A small image diffusion model, trained from scratch: arch unet.
Rows from block 10, named by matrix and row number. Rows with one number belong to one channel. Each number is 50 + 15 x the weight over its row's rms, rounded and kept within 0 to 99. All counts start at 0. After the name is the row's rms in percent of the matrix's.
# convs0: first 3x3 conv (model.decb.0.0.convs.0.weight, 96x192x3x3), inputs 84-90, a 3x3 kernel for each
# convs1: second 3x3 conv (model.decb.0.0.convs.1.weight, 96x96x3x3, transposed), outputs 84-90, a 3x3 kernel for each
convs0.36 094:38 44 70 63 45 37 47 63 26 52 58 52 75 51 47 95 43 32 39 56 43 42 60 61 43 66 30 50 52 33 56 36 29 36 35 45 42 50 43 58 60 45 58 51 59 61 32 45 64 38 66 43 59 38 69 59 85 45 56 33 30 44 32
convs1.36 093:41 51 73 29 99 34 65 36 28 46 55 45 57 83 81 46 42 47 78 58 37 46 52 19 47 65 46 46 33 16 35 37 56 40 65 55 52 35 38 81 15 53 58 45 18 63 45 43 44 36 40 58 74 56 58 32 56 66 55 38 53 33 44
convs0.37 091:46 42 66 53 22 43 48 45 44 44 55 59 63 57 65 51 46 42 68 36 58 35 18 38 31 58 45 57 86 76 55 62 41 43 40 49 56 48 56 59 61 64 67 34 50 40 67 63 77 42 54 52 45 51 60 83 52 48 52 67 45 35 54
convs1.37 093:59 79 55 80 00 42 70 56 74 28 88 58 75 64 50 55 47 50 51 42 48 37 40 36 44 35 68 51 56 53 43 72 53 51 48 43 62 28 58 70 46 39 61 69 35 52 54 46 65 43 45 52 69 41 57 63 58 63 21 53 47 49 49
convs0.38 133:63 59 45 57 68 51 42 61 34 11 25 57 99 21 31 00 53 58 46 49 60 40 61 41 64 36 58 49 77 65 55 21 41 59 54 44 25 64 40 58 40 59 39 48 46 59 54 48 63 23 71 57 69 55 42 26 50 21 50 39 46 54 45
convs1.38 111:74 69 65 91 24 17 74 35 55 56 43 51 73 33 47 54 53 48 45 67 53 55 45 67 59 11 61 47 76 34 56 34 40 36 26 59 64 26 43 73 53 50 60 54 51 45 46 52 60 20 49 69 19 40 43 60 48 55 31 80 38 30 67
convs0.39 086:34 37 24 40 44 46 48 27 52 66 61 36 44 60 57 08 28 49 56 49 52 35 42 36 49 28 74 48 41 12 27 36 46 57 48 71 62 58 44 79 45 33 59 37 40 60 29 54 32 44 52 59 48 67 61 39 60 50 64 28 65 41 32
convs1.39 096:40 43 38 57 23 63 44 23 59 50 22 54 76 18 18 46 35 43 64 46 39 77 59 36 80 70 36 64 37 78 36 35 43 27 26 52 25 18 23 36 47 34 49 60 60 78 66 65 50 71 45 40 20 52 47 27 39 76 60 43 61 41 57
convs0.40 097:31 19 46 05 31 47 32 55 51 47 52 43 39 75 49 47 36 35 55 39 54 32 37 46 50 32 30 38 05 49 62 22 23 38 36 33 57 40 40 65 57 44 43 35 39 44 42 71 61 35 34 55 38 53 60 49 64 58 44 47 43 47 62
convs1.40 090:59 65 34 72 49 65 44 54 48 43 52 56 27 40 52 57 58 37 77 71 50 54 78 45 36 38 68 46 56 71 51 40 48 50 19 44 56 25 39 36 79 52 32 57 47 49 70 53 21 00 66 48 33 54 39 56 56 60 65 63 44 41 48
convs0.41 085:75 62 55 28 72 26 47 52 58 43 57 41 50 15 25 29 67 71 65 56 75 44 38 37 45 38 56 24 31 45 46 45 47 24 38 63 30 37 27 68 54 74 51 57 47 48 36 31 54 54 39 39 45 43 35 36 42 31 16 44 62 69 64
convs1.41 092:47 20 53 40 65 48 42 38 55 40 28 50 33 45 61 53 58 48 30 42 38 49 42 67 70 68 26 31 13 43 69 41 59 50 57 63 30 32 30 47 24 24 63 69 81 60 43 34 42 49 42 35 77 35 55 37 26 68 38 41 64 65 70
convs0.42 095:52 39 45 54 41 27 52 49 50 29 36 38 31 23 13 51 83 78 52 74 56 47 80 78 58 61 53 30 33 82 34 25 36 43 44 59 37 48 39 51 62 55 64 38 61 35 66 48 69 41 59 41 28 59 64 34 42 46 27 42 50 43 61
convs1.42 086:44 45 52 42 40 62 56 46 67 40 65 30 55 34 51 41 42 56 59 60 56 42 59 64 40 55 74 45 41 46 49 23 54 53 54 67 36 58 49 38 28 55 49 16 53 31 55 34 48 42 66 36 66 42 33 75 28 71 57 61 42 30 48
convs0.43 124:60 52 53 52 42 32 70 27 33 64 64 67 53 39 41 37 20 54 59 58 52 32 44 33 38 55 57 49 80 38 49 35 68 55 49 36 38 60 31 55 40 69 34 48 38 38 72 63 52 40 56 23 43 55 64 56 62 53 29 51 48 33 51
convs1.43 110:48 47 54 44 29 39 38 21 53 47 43 51 57 31 53 25 55 54 71 53 53 62 19 41 69 43 75 51 52 55 49 66 41 39 61 65 60 31 58 60 58 68 42 20 34 52 42 46 65 44 25 52 31 44 53 48 51 38 48 55 42 51 37
convs0.44 103:63 39 63 30 39 62 62 83 08 28 68 41 06 33 58 99 11 07 57 39 57 35 48 27 58 37 68 40 37 46 49 42 58 46 63 46 58 40 51 47 63 30 68 42 64 35 67 73 76 25 54 63 13 53 32 72 59 31 43 24 64 66 66
convs1.44 107:18 57 47 46 66 45 59 17 22 38 57 50 69 53 41 43 79 63 35 48 23 32 43 49 55 40 41 53 19 50 55 46 48 41 37 70 67 61 34 35 34 34 31 28 70 56 39 70 28 62 32 63 68 55 50 32 47 27 66 64 37 62 46
convs0.45 097:44 55 43 41 32 65 32 44 52 71 57 51 62 48 44 47 27 64 55 67 37 65 58 62 87 53 64 48 62 39 62 68 52 76 63 62 61 48 56 57 49 46 57 40 57 60 17 65 54 67 50 76 51 61 49 74 61 36 59 63 65 39 72
convs1.45 093:65 67 36 65 79 73 50 50 53 39 57 44 34 71 55 40 50 56 38 39 53 39 41 47 56 20 45 60 70 59 31 17 38 62 38 63 63 56 56 65 58 64 60 42 57 61 30 53 54 38 43 67 53 41 35 40 34 33 42 63 29 37 38
convs0.46 105:44 36 53 45 10 20 34 29 41 31 39 41 52 40 53 82 44 35 47 46 45 63 38 34 35 71 52 58 52 49 45 50 68 28 38 67 52 51 38 45 58 46 52 46 55 66 40 46 58 67 54 58 58 61 41 42 34 69 57 20 64 61 54
convs1.46 095:45 47 35 53 77 29 40 67 42 55 33 62 87 37 25 31 75 30 55 59 54 40 62 49 55 42 37 53 72 54 59 05 28 53 27 37 55 52 39 47 33 65 54 52 46 43 35 54 76 50 40 53 64 36 50 67 31 48 39 52 43 65 40
convs0.47 100:47 53 50 44 53 39 47 32 43 33 48 42 39 22 37 25 40 34 57 54 54 51 54 27 52 45 40 59 51 58 41 67 40 55 42 58 54 49 55 48 50 48 56 54 49 56 49 27 29 50 46 54 56 50 41 50 46 50 57 79 39 71 44
convs1.47 101:48 86 28 64 49 55 45 58 26 40 53 47 49 59 61 56 46 43 46 45 45 34 82 54 39 43 46 52 54 52 50 60 39 36 54 29 56 42 63 23 31 36 42 58 54 35 60 51 54 00 60 53 54 43 61 55 47 52 64 33 52 57 47
convs0.48 088:50 48 23 61 60 41 53 43 35 56 72 47 40 65 33 37 38 39 49 42 37 56 37 49 32 55 32 54 67 55 44 61 42 67 17 27 51 66 58 35 45 37 60 60 54 66 42 59 36 37 26 47 28 55 51 64 34 39 54 51 52 34 47
convs1.48 084:41 40 65 65 65 62 83 27 39 61 43 53 55 56 58 52 53 45 61 61 57 59 52 58 40 45 60 62 71 37 82 66 52 56 43 35 51 28 72 35 40 33 83 32 43 38 57 67 52 35 56 66 45 28 67 26 62 67 38 40 39 49 89
convs0.49 090:20 47 39 42 34 41 50 62 51 48 59 45 55 43 74 56 36 23 51 43 47 59 72 70 53 60 59 62 39 41 50 64 50 50 58 62 45 48 46 47 55 58 56 58 33 30 40 77 44 62 57 44 84 71 48 48 56 59 71 69 45 67 56
convs1.49 086:91 74 52 56 42 63 54 60 62 47 45 49 42 31 69 42 66 48 40 53 53 48 61 36 47 35 53 31 59 28 44 51 49 63 23 74 33 55 52 53 59 43 26 32 43 54 42 47 46 66 32 65 61 73 44 67 33 80 78 59 33 59 67
convs0.50 093:28 62 45 53 50 58 48 40 44 30 43 27 72 67 54 40 61 48 45 66 52 58 54 38 46 58 65 61 48 42 53 52 41 56 40 49 57 46 25 42 29 48 50 26 41 43 42 39 72 37 46 30 51 21 42 29 49 36 38 36 40 50 48
convs1.50 094:51 44 54 40 66 84 42 86 53 40 19 37 23 54 52 75 67 82 59 39 63 55 22 38 60 60 43 31 40 45 51 51 37 35 31 44 32 53 36 58 53 59 68 21 57 50 34 55 39 31 62 47 52 60 39 71 53 54 93 40 58 71 49
convs0.51 091:49 46 36 34 30 47 69 46 49 57 40 41 26 38 31 60 32 37 76 49 39 28 31 55 48 21 65 55 56 36 37 79 35 60 60 13 41 28 51 58 63 36 28 47 61 46 69 96 65 77 41 29 40 40 67 64 48 58 23 44 73 45 64
convs1.51 103:33 76 36 45 59 65 42 43 57 47 64 53 37 85 52 67 35 45 55 60 31 69 58 74 40 60 65 60 47 41 53 52 67 28 62 31 44 51 32 44 55 38 42 27 33 60 64 47 48 86 50 71 68 50 54 38 52 39 61 47 46 43 59
convs0.52 098:71 20 26 56 44 21 47 47 41 61 46 60 39 42 44 43 43 55 64 64 45 34 39 35 35 51 42 57 56 54 44 26 58 34 35 53 50 52 64 52 60 45 52 55 56 74 50 50 36 73 69 73 50 47 49 19 35 39 44 32 52 58 56
convs1.52 097:60 80 43 58 53 13 69 27 47 44 43 51 22 31 46 41 37 54 20 57 42 51 87 56 25 54 55 43 66 54 60 52 50 61 46 67 64 53 37 28 49 44 54 66 47 40 38 57 29 72 46 53 43 51 57 62 58 51 58 82 46 45 64
convs0.53 100:35 26 58 64 40 44 51 34 64 42 58 44 53 59 53 67 41 62 56 55 39 49 32 55 34 62 72 42 40 59 35 50 64 39 35 26 32 50 51 42 45 33 50 51 53 75 34 36 35 31 50 43 45 64 36 59 62 30 55 50 47 50 75
convs1.53 104:49 63 62 44 51 45 37 52 72 51 50 57 63 52 30 42 58 67 18 61 51 22 34 51 26 74 69 44 74 54 36 60 38 70 54 53 61 63 32 43 36 36 32 53 42 31 59 40 44 55 77 42 34 47 32 27 44 41 60 48 36 55 56
convs0.54 108:58 43 35 54 47 43 28 25 69 44 61 26 67 44 48 63 29 51 48 34 46 33 52 39 58 52 50 59 59 42 43 64 58 46 36 33 49 52 55 36 42 50 43 53 45 36 45 53 39 35 60 35 68 60 58 34 48 40 55 22 53 48 43
convs1.54 103:54 64 55 56 42 60 67 74 56 53 39 35 67 50 36 44 62 46 43 35 54 21 39 62 62 70 74 32 30 52 56 33 55 32 70 52 47 73 67 65 52 40 57 43 43 16 30 56 51 44 44 66 70 42 53 57 49 57 49 57 45 28 41
convs0.55 090:38 28 58 21 31 42 79 27 57 38 48 41 33 68 36 37 51 46 46 42 55 36 55 56 52 44 40 44 30 34 55 69 33 75 52 42 42 48 53 60 50 49 41 57 55 43 59 65 65 47 64 49 50 60 30 38 51 53 52 39 59 41 56
convs1.55 091:57 40 44 20 53 36 46 67 62 39 52 30 72 69 55 43 22 66 66 67 72 48 52 35 56 48 42 48 57 47 29 44 40 75 57 41 63 61 16 57 44 59 14 31 66 64 43 50 64 85 29 20 42 67 29 52 54 54 66 29 76 47 42
convs0.56 051:62 33 45 38 24 28 33 35 51 38 49 53 40 43 40 56 52 50 51 27 47 28 50 60 70 38 51 38 36 42 59 54 57 60 71 50 67 64 76 55 61 48 64 40 55 59 54 63 64 52 62 56 52 54 74 52 59 52 45 70 51 55 51
convs1.56 069:53 46 29 46 67 26 71 76 56 50 33 70 46 37 37 72 57 64 65 47 49 67 55 19 81 17 26 44 62 56 35 45 43 50 43 46 54 61 37 58 30 60 53 60 53 19 48 58 32 56 66 26 78 58 72 74 55 52 62 52 56 41 28
convs0.57 087:41 26 57 49 27 30 72 55 68 22 44 41 38 42 39 30 27 55 54 73 75 52 44 56 45 38 60 49 41 42 31 61 49 49 45 59 52 53 76 57 47 37 46 59 37 59 57 47 65 61 58 34 55 52 71 47 36 65 51 36 27 29 29
convs1.57 094:45 32 38 50 70 42 45 46 49 35 53 59 28 38 49 47 55 45 29 59 67 36 35 27 33 64 83 52 48 62 32 53 41 54 57 42 45 53 69 41 50 77 55 48 32 28 59 38 27 52 82 59 46 26 41 47 73 44 46 53 61 56 60
convs0.58 099:66 30 56 29 60 36 43 54 61 40 47 54 55 61 38 27 46 35 53 51 42 40 65 61 70 69 55 67 79 52 63 52 43 50 37 63 54 36 50 42 51 49 61 27 50 60 39 34 39 60 80 56 29 58 62 47 40 41 34 51 52 36 70
convs1.58 103:31 46 47 33 46 45 43 53 21 55 48 61 42 72 48 63 42 55 47 60 53 53 72 78 48 48 69 44 40 40 75 35 40 57 72 34 59 56 47 57 45 52 51 71 56 36 60 31 80 73 44 40 72 63 40 61 77 46 40 60 68 41 51
convs0.59 091:71 82 31 59 46 32 66 23 25 77 31 31 45 54 61 29 14 37 58 65 57 80 36 52 46 34 43 57 85 51 52 51 33 53 44 35 50 35 62 45 63 66 54 65 72 60 52 64 71 62 47 63 59 80 44 60 51 46 47 24 19 55 72
convs1.59 096:59 50 54 98 25 63 50 56 34 34 33 66 47 00 50 57 69 27 37 41 55 67 58 43 39 12 51 52 17 64 53 51 39 52 53 59 82 45 31 57 54 41 61 48 28 54 68 42 75 82 53 43 56 35 48 38 09 70 12 36 45 31 54
convs0.60 100:51 46 49 55 73 34 33 55 46 55 60 62 54 34 61 32 18 59 65 48 67 51 46 42 52 64 55 56 53 33 40 53 65 59 34 49 51 34 65 49 46 52 57 45 36 56 39 56 42 30 65 76 57 65 43 56 26 57 45 49 49 37 35
convs1.60 102:37 62 56 68 29 85 55 52 56 54 50 54 35 03 46 60 28 69 56 57 50 39 63 44 52 45 60 47 51 53 27 15 68 66 66 50 52 63 60 55 53 53 57 41 48 42 36 54 62 80 35 24 64 30 33 45 40 43 63 51 55 36 25