config = dict(
    model='image diffusion model',
    dataset='microscope photos of single blood and bone marrow cells',
    train_examples=48542,
    image_size=32,
    horizontal_flip=True,
    conditioning='none',
    arch='unet',
    objective='edm',
    cond_dim=192,
    norm='groupnorm',
    activation='silu',
    weight_standardization=False,
    widths=[96, 96, 192],
    blocks_per_level=3,
    scale_shift_norm=True,
    attention=True,
    upsampling='nearest_conv',
    init='torch_default',
    residual_init='none',
    optimizer='soap',
    beta2=0.95,
    lr=0.0045,
    beta1=0.95,
    shampoo_beta=0.95,
    eps=1e-08,
    precondition_frequency=50,
    max_precond_dim=1024,
    merge_dims=False,
    one_sided=False,
    adamw_lr_other_params=0.0015,
    grad_clip=3.0,
    ema_decay=0.999,
    steps=9300,
    batch_size=64,
    epochs=12.3,
    lr_schedule='wsd',
    decay_fraction=0.2,
    final_lr_fraction=0.05,
    warmup_steps=460,
    weight_decay=0.1,
    adamw_weight_decay_other_params=0,
)
Rows from block 2, named by matrix and row number. Rows with one number belong to one channel. Each number is 128 + 24 x the weight over its row's rms, rounded and kept within 0 to 255. All counts start at 0. Numbers have three digits each. After the name is the row's rms in percent of the matrix's.
# convs0: first 3x3 conv (model.enc.0.2.convs.0.weight, 96x96x3x3), inputs 45-53, a 3x3 kernel for each
# convs1: second 3x3 conv (model.enc.0.2.convs.1.weight, 96x96x3x3, transposed), outputs 45-53, a 3x3 kernel for each
convs0.40 133:145177124144108086111077182138077094080098117126144127116063140120139123104092143130159129167133088096050122141150144153104118149115120155115107103131138135125128175160131146117113097110133130111119125135167119161100096128134151140111112114121
convs1.40 116:113174150193200074136081061135119092113130156132180118126180178155164146153161149142112102135129116137111087143121116084072102109135134120127120131124126104151175127177112128116114122100094156107128139147141129130125132158156159128088124131134
convs0.41 100:129122121115112103111173123126160123092121126154100127133132089096073143125115141101122108128123144119181163111058095157153123109125073108117132085025107087088093133169174121128124097098131171161105121132134139148121131121133147107126114119124
convs1.41 111:135102142133138131118182156106157136122141158100112116110072134130088156079094183123088111099093109109179165166147141134123119146099099086000114144102133173087087149088083135116143105132175135131147128112097160129099138142114112142101125140119
convs0.42 124:124145116109114128126139126135149079155130097136120095142123150132115161149140114152143141123127121127154098126098128133113115169137103083072105140122104158139110157161106171193077161144082121150123121155126143145140124141150102161129131138129
convs1.42 111:134167115143108120139142132119154131084173140101103110157093132107138136107131097162170155134130163117112094095120109122124134126157119143074172142167106117232162143077091130059116110072137101106088108133153088126157112129082136121146144155182
convs0.43 098:082121145134081162112113129118152134125167161126107183143150130135108120133103128099098162099096150100115144137137146153156144181098136101125129141094117116134111153150164108158160116131143131108138168071106169124110140125123140146120173118107
convs1.43 111:160134090132172042125151114110142142114124149144128138116136099131084102133091114108128132138153120124157108122150122115112141148105114191140109146183163109125162098109129158139080127096117134134132155150124114133153176138066138119172132091121
convs0.44 107:158098122161096141120125104144093119127099146089100130144137147162167132120156099096124111103120142117139122161152081201149092147164113112141117124122079115084141160104137107096175052150153123124164094096181122153153147139127154155117136137115
convs1.44 115:109129117103152122131132105120115096148052137123098101150139127145141103129121140118141139132145137108147126150048100147062117146104105110146138114126103127100105127133136150118146122129167124044084124024098081049102120131145121176139135129146
convs0.45 120:128128133127091121113141128104109131144115118116120146160130092118139134114135149095145125124120113116145163170109142086068101141147145163139128101134122099129128142143074195161182158155163157146086108126136123092142133155137137132110117109105
convs1.45 112:120099096171151121137139158139155140118215164098132140100126132092095116067110110138119118090110131146101143161154107147143093161167164141141120090119122140155156079109109065049066135119088120159134100116128112126111136173142123169155086125135
convs0.46 093:132117146163137112136090139140150096126159153116114111124120110112039108120118147098152110136144107098134112139125107102133104123157155142120115130117129127139126117139154101134123140144119147142131135083104121121127111146120126142133116131125
convs1.46 104:115162127148158106121122097143111174119073126165103097132169132115169136105160137113122109159129102151126151149117107148120116135111116134144095134156151122157111180120114161111148127097154129145123153120123110152113097116144148085122173124149
convs0.47 112:110130125137191147132150106118106139118124143141137138099142118113123150139111125131149103110165114123128147155175117151209162125130121119110111107147116109112107123159137133155148130109114124098135114073113107077089136097142120140130112151123
convs1.47 103:128106108158116130153155151125144128092119099130114126108138119157138125156189121142109110107093125137115117133112155096127086147136143168152166144129163117138115129125131127088138113135148131142121133162179131158116120121109124213149118130119
convs0.48 092:155114131141132142146138118132124115116150090093122099126129110114120123130130100117148128123105134115136099116113104097124100114084115107125101114101131116125102129145135125155123107157119175172160138110151128111126115138130118097153129148140
convs1.48 113:098159140105074090116137104112143119143055031115141101129125120119152103132135145122170119164077108140131132092154112131105111076089108104118134111185120113131125136159156156085144109122121138139116146140122109153123114111110122063130134117122
convs0.49 091:132125126107137153135127116142152134098138133135132114133151136154142138131125116075104128116160151111126115119158125083133157135151176068110118090121101087086110159112145168129140139148117104144127132146119135142107158104129116125120098118163
convs1.49 094:114122134099133170144146115150141124117128121109158120105108125120119134101126109165120142130092130083129196083114136098100161108121160132129140146090142091089160153122112162133062152104097157116153133113119107078109092104125095128123125187110
convs0.50 102:135110126128132143131124138138146120158157138149120137114117119135131139096127125105129150103140128137174121117116157124188178157175119145106116118075183128184174186200081193076041107042128129159140149152117123118083100112108121144137133128145
convs1.50 100:104124117096153123115160136113092128121116098151104124142132131117127106125127131134151114107107111121113119126061133059047163087114133111102144112141134119120143157152160165114118149115114148077137103113127106086119120127137101163122141105076
convs0.51 081:148118141119107130153127146149133158154108143114081123128103157155093128123116105190129145165114148133125116120075087198086128129100123114134122122124119153112123135122137109120148172073136128146171136124155097129131133123080146120145126144099
convs1.51 092:092121122058103129068075139134157078147133079125145094108136133111158090102127116164129153119114127125113095139136121110075120138110103140108091143139143161127130095109134130092101067145129121079112112066066085114090148140120064151143141104121
convs0.52 102:138117119119120139130164102107158129117141117125131142101131127123165137131102076130122146145138112148180166148166099111062124113165144119156137165178125128046110094120167114165112148113118116141122138109106095118125127092118092121124121105116
convs1.52 102:110132153151156133175154104114105158146135131142125127141122135133131143087156146103099118119126123117147121125139148131108109105107103086114144118101097092127147129103131114140142115138151125158140171112136124114130110127120149152129145110107
convs0.53 085:107106139143120129126115097165137128156204201124137114137107150104109127105111147126132110138163137107157116126163191115133142145146140123111133087127140130196147157146112154131145165105152123115129198123114142122109114127083121117136130096105
convs1.53 085:141139117122073083141136121115114127089093147135111173110154103135109137124127144133109128142123101150127141124115125104173120102098161086061150107125161163137136139140100088138153140108080141145137101119111097110139154148141132123074170112125
convs0.54 099:129145144139148154129145139147151154138121147141125155137108080096156089110143123138156135122131125107127101116081073103121118114138151118111116113095141106071124115154147120186118121151133114150112116128134116138117112115127110168105129107105
convs1.54 092:111116104124119118128115101124098097115144117146119115097094159122113169144112161153165121150122132126135119129121138150138132134129126148115117133107128104129136135152132127105151131132131128120143083130105122088117115129149125069154116166100
convs0.55 138:124127134137146141113101122108161133143122150120116136148152102098110094155119106137132167126132125092114119128133130129067124185135154079110157095079149166119137154149150121162134121089140114131124126118145113124091121095093109165135136113127
convs1.55 120:161191145117117181093110145142162146134177156134166170117144122187085054143137063132152122136105129085118109115139142146138146097134147108124102131156168136131155109137118101125114127159143140140100144131120175149102119123154130117171114115138
convs0.56 101:159113120105134128127137127122121141145138150153160138156112148162143156113142128100105163073104167102147151181105145064103143089116118135098151143127104127090091096101129132114111118127124111119115151110116154115109099115119136099118102108132
convs1.56 113:136130174134125146139142107082105141099142129141141103119090103177140164109069128141108162123130177111157160132100099130121131130122100077095183130125117137103094142140104164137124114117126138144104140125099133118138104104113097142127117173132
convs0.57 103:137139117127152142122116103114138131119128153141112148145138146100119136122132135124091077144159174154177179123113070170123122130160168075084094109129094089072081123122140131124123106145091120119150094125143117111139148099105111118068090114099
convs1.57 113:139144145138112121148116075132137116136138133147135167098169148105151107103171085080110114075108130161132102123107124125110158132146177195180113157094114125155204143124157118145106142137168135143136123124138102139128163150126178150103146125103
convs0.58 110:119148094152116132148134140115124106136156098147111114113147122101139170123097136114131110145198127163159144116163126124065136137144126144175136148144103099097118124130129144127113104146126140161113147184146130124115122134109104167139132142153
convs1.58 116:104094110100089094133105144127142110122126144165163149107152150132099123187149080086132143103132114139160153145138171124118124127102141124135139134123145107125151158182155149211139166134139123120138105094139102120117119113092103096119095120132
convs0.59 098:113163124127091093117085123142115129114130115077104151128127108118113123144136112133063092127123113167211164096134150113117119110132113136148124116104097142130142150121113125141094130153158109129104087150137113102124110139120108114131102134106
convs1.59 117:177190153109127132110038087110164148126140137137137148131142163113116134157107111101086123138119141151170168129125111120102158129121142141132117118141113133130134110091106144151124140120104124142124137150128138133159146160160133124135123114140
convs0.60 105:168128145142093137124121131140138109158142147091106115116153150120164094135163102101095123120134131107126139174197164125033117129109162139167123152111157193136163084150182191158179195181119107113070152167132134160115120114125132148129113098080
convs1.60 113:111135142148164158137126097120151126129126126085071140160154112168108146109132163122116123118072120134115122123125141105133159115125104098087108110095124120079124099080086061035106125142195136110127137102132166097113120126125176169144153123102
convs0.61 094:122110118152105114139106126127102111141129105118092110132109185084074207159133136114129123103104091088070093090107094102101146141165151060120105100139119143112151118107122095099109129127155128125108174190133141145137150132137131109120129129118
convs1.61 090:157165091138158093128172162140140115134140094125142096132094085087181166085131127183187133165164146155113111128127114127126155151125129102111109150126141148164144123116130132151156137148139116145120149115125103155127132159147109181143163144129
convs0.62 091:159109094131103149141115114093119131126122128101114108133135150158114168186130149135134115141117112116108147157161126157133146083121154159131128128091107163108136137126136149089132169172120157154108161124109139128151145140116148152146119135145
convs1.62 094:117141126108158144124163135112151157122141143113166125084119086070143096130094131128107128186121125111139121125135145112127093100126143138164119154095132149121133122075147145128110136097099063176147108133137156111113130097167143081144125128107
convs0.63 091:143153147108099153102154143148153134138118130136133151146131117118144111143127130109145096132157123125132101107110108047157133126125094128106125152156148138132119136161123122155137117125123155189133141189143157120119132122131154159153129148125
convs1.63 099:112139141163167155140120091131152138137159124110125103144135125117132080158125146148120132133117148150119117134098120095084118153127136112099120096134116121175194130139144143106140110117136154167109105147114140107126116141108169195128124135139
convs0.64 078:137136119126069126107113136120176127181132166130166156132146207116142174091090116139106123124167100174141137140145135121148117098092112162144117174144153099097086139149109127170168108132086175160151172158160134156162155144146137179154175131151
convs1.64 069:113142150111147119110104124131112115122128103161112177079149188084101153110128104135124090163083121125138135123153185115135127137111126185120135129103072114119074130111131129140107143079114144135141119152123118134159099140104136106092122126128
convs0.65 091:153133120118045101135115141141139138110125125150135127106118113138121113093130102116148102136189136108129097109129131094110141132129164116128117129091137092126152125199169149255171141152099124157100130169167114125130119136106141162133099100141
convs1.65 095:129121124123087127124091102119112110126146131113130142146130172168119131152126123130136117106142157172162157116144142136149127110130167123144151119188145126166155129131115090162108127139156101110119105188146173145127096143078134127131106096100
convs0.66 112:111098123077000060139137137109109109125106125180164162115148127111116132139112104133119088086070073139098102144153146164175145145067099109156126119108126139165169114140112142193168146137149140138122143163144112145128118112113131129145135131123
convs1.66 097:163158146193255243124182141098147123106115092131136127130125126140154159144129123122105119138157153160149107135154151125087072115111108149135133158110105114082123138170145101139101140130160159128183169121104168121133108116133148189182115176128
convs0.67 096:140093137133176121125126127128123137112114098122132091103142125108143149101106140137134114126105129113075113152122144151147118127113147131131137110088148136134111148116124093108137143140149121107158140104158166111136097141125120093140131169136
convs1.67 099:148116113150118127148147131175167105121159134115134133125147145137171142103136135133116141093057110122135136121139115137129119118137121107144115132142152148126132112118133119036142144150116170141150120149154104133127104115109129124100134099131
convs0.68 117:127106151121111126128115105110120116131087098136142150112129109149166142132129141118140152136093158130107116153082101124136125166149112114116114121104135150124095110119153108147161096089124145080102157128099076161126112120115134094119168111118
convs1.68 115:157123090106173127124123115158131131147115152119159131123098077095097107133098139128133113126149142129116135111133181138115128122155129134129119119176176162139142114166170124136138144148112115104128148105104108125128130138100143164127127145106
convs0.69 091:143084116120108110151115126130160093095102082115132089132073167111066162117090115120133082150197130122108109110124119140140126147163155107162093118095091122089126132154150108094166132096167081115107152118123114139093148130166152154160147156154
convs1.69 097:122118084114110131117166092169101133130115148144148140138158156105130140039174152147132157128075120154174137111146135132136131147107141126108140140111159148101096138113135156139155137092130154113160133168116173144172129125116141157127148163161
convs0.70 120:133121146117074120107103150106123119119140130100105141122164147063166174087082118128118152133109136128126116139153117187037163153082118103158104134156093163079100150154120177149110128133134120151124120104156117133140091115148086162120115082122
convs1.70 117:095115093109164125112147137132140160100115173100136147119168148115106148123082147136127136111160106116141115139133136152146126145124154148153102130108118154091117128144153119163129151148154148121131126137151133139151126153121123139131127135154
convs0.71 100:135159116098102095153131155133126127124124130109111117075105118108158105167151140104159128128163128147121133133128144149148122138130104123133137101098090083078101132138129101136115125153157134135115140097117123153129122127132119154123181155175
convs1.71 107:052048064137160158122138130111163126094127098123136104091116124114098135210168103120130129134116141155140137133141129134125157119124130134112104138139140114165166121164129145138146103123120118108127151149121124116110113112102119105170125133136
convs0.72 101:096155103136148135099124107111119148147143130133125103155127115082056115135102139116114112124188178102117130143168100139149152148133170094135111127126115138173149131130140128194156145158121132171162153173141182121141128091147144154121137164145
convs1.72 097:155111163125099109181105129134120120084147168135125129116137128158127124181112126111142144115120146133133142145120104121140099149140134091066135133136136152151159139140119092086103117106146090139083120112143133120168135117107164172094133127136
convs0.73 102:113129123117147158133140111188155131125108129137135113103110166123112131132117126152154137135132121111093113114131149160177114138139122183096071066067160150148153139152128112105122107112129104110108105114129121119102116130108125114110111118145
convs1.73 092:148122148104143129122101155122113133134103119113113106169118105145135160136127160117093113137130132121087114109144130114103141122092138124083136131100105152059026159117120110122133112137131115124119150148155127141131125085138124101140140132135
convs0.74 117:154071077115000153090076165150133153094118103127133124124139121134109126103082164163117115155074150121070144110122133115161108141136119108116139134098139126061120112174130132165126110113133108139105150160124138131147100131122118118113131124117
convs1.74 108:108200178123224175169211104082115107117087117114079118106182139139168128151150136176146124151149146146152130130088102124080125136122130129196129134102111109114137123105135117086141112118148127149119157119099144114176103171157108199125150145095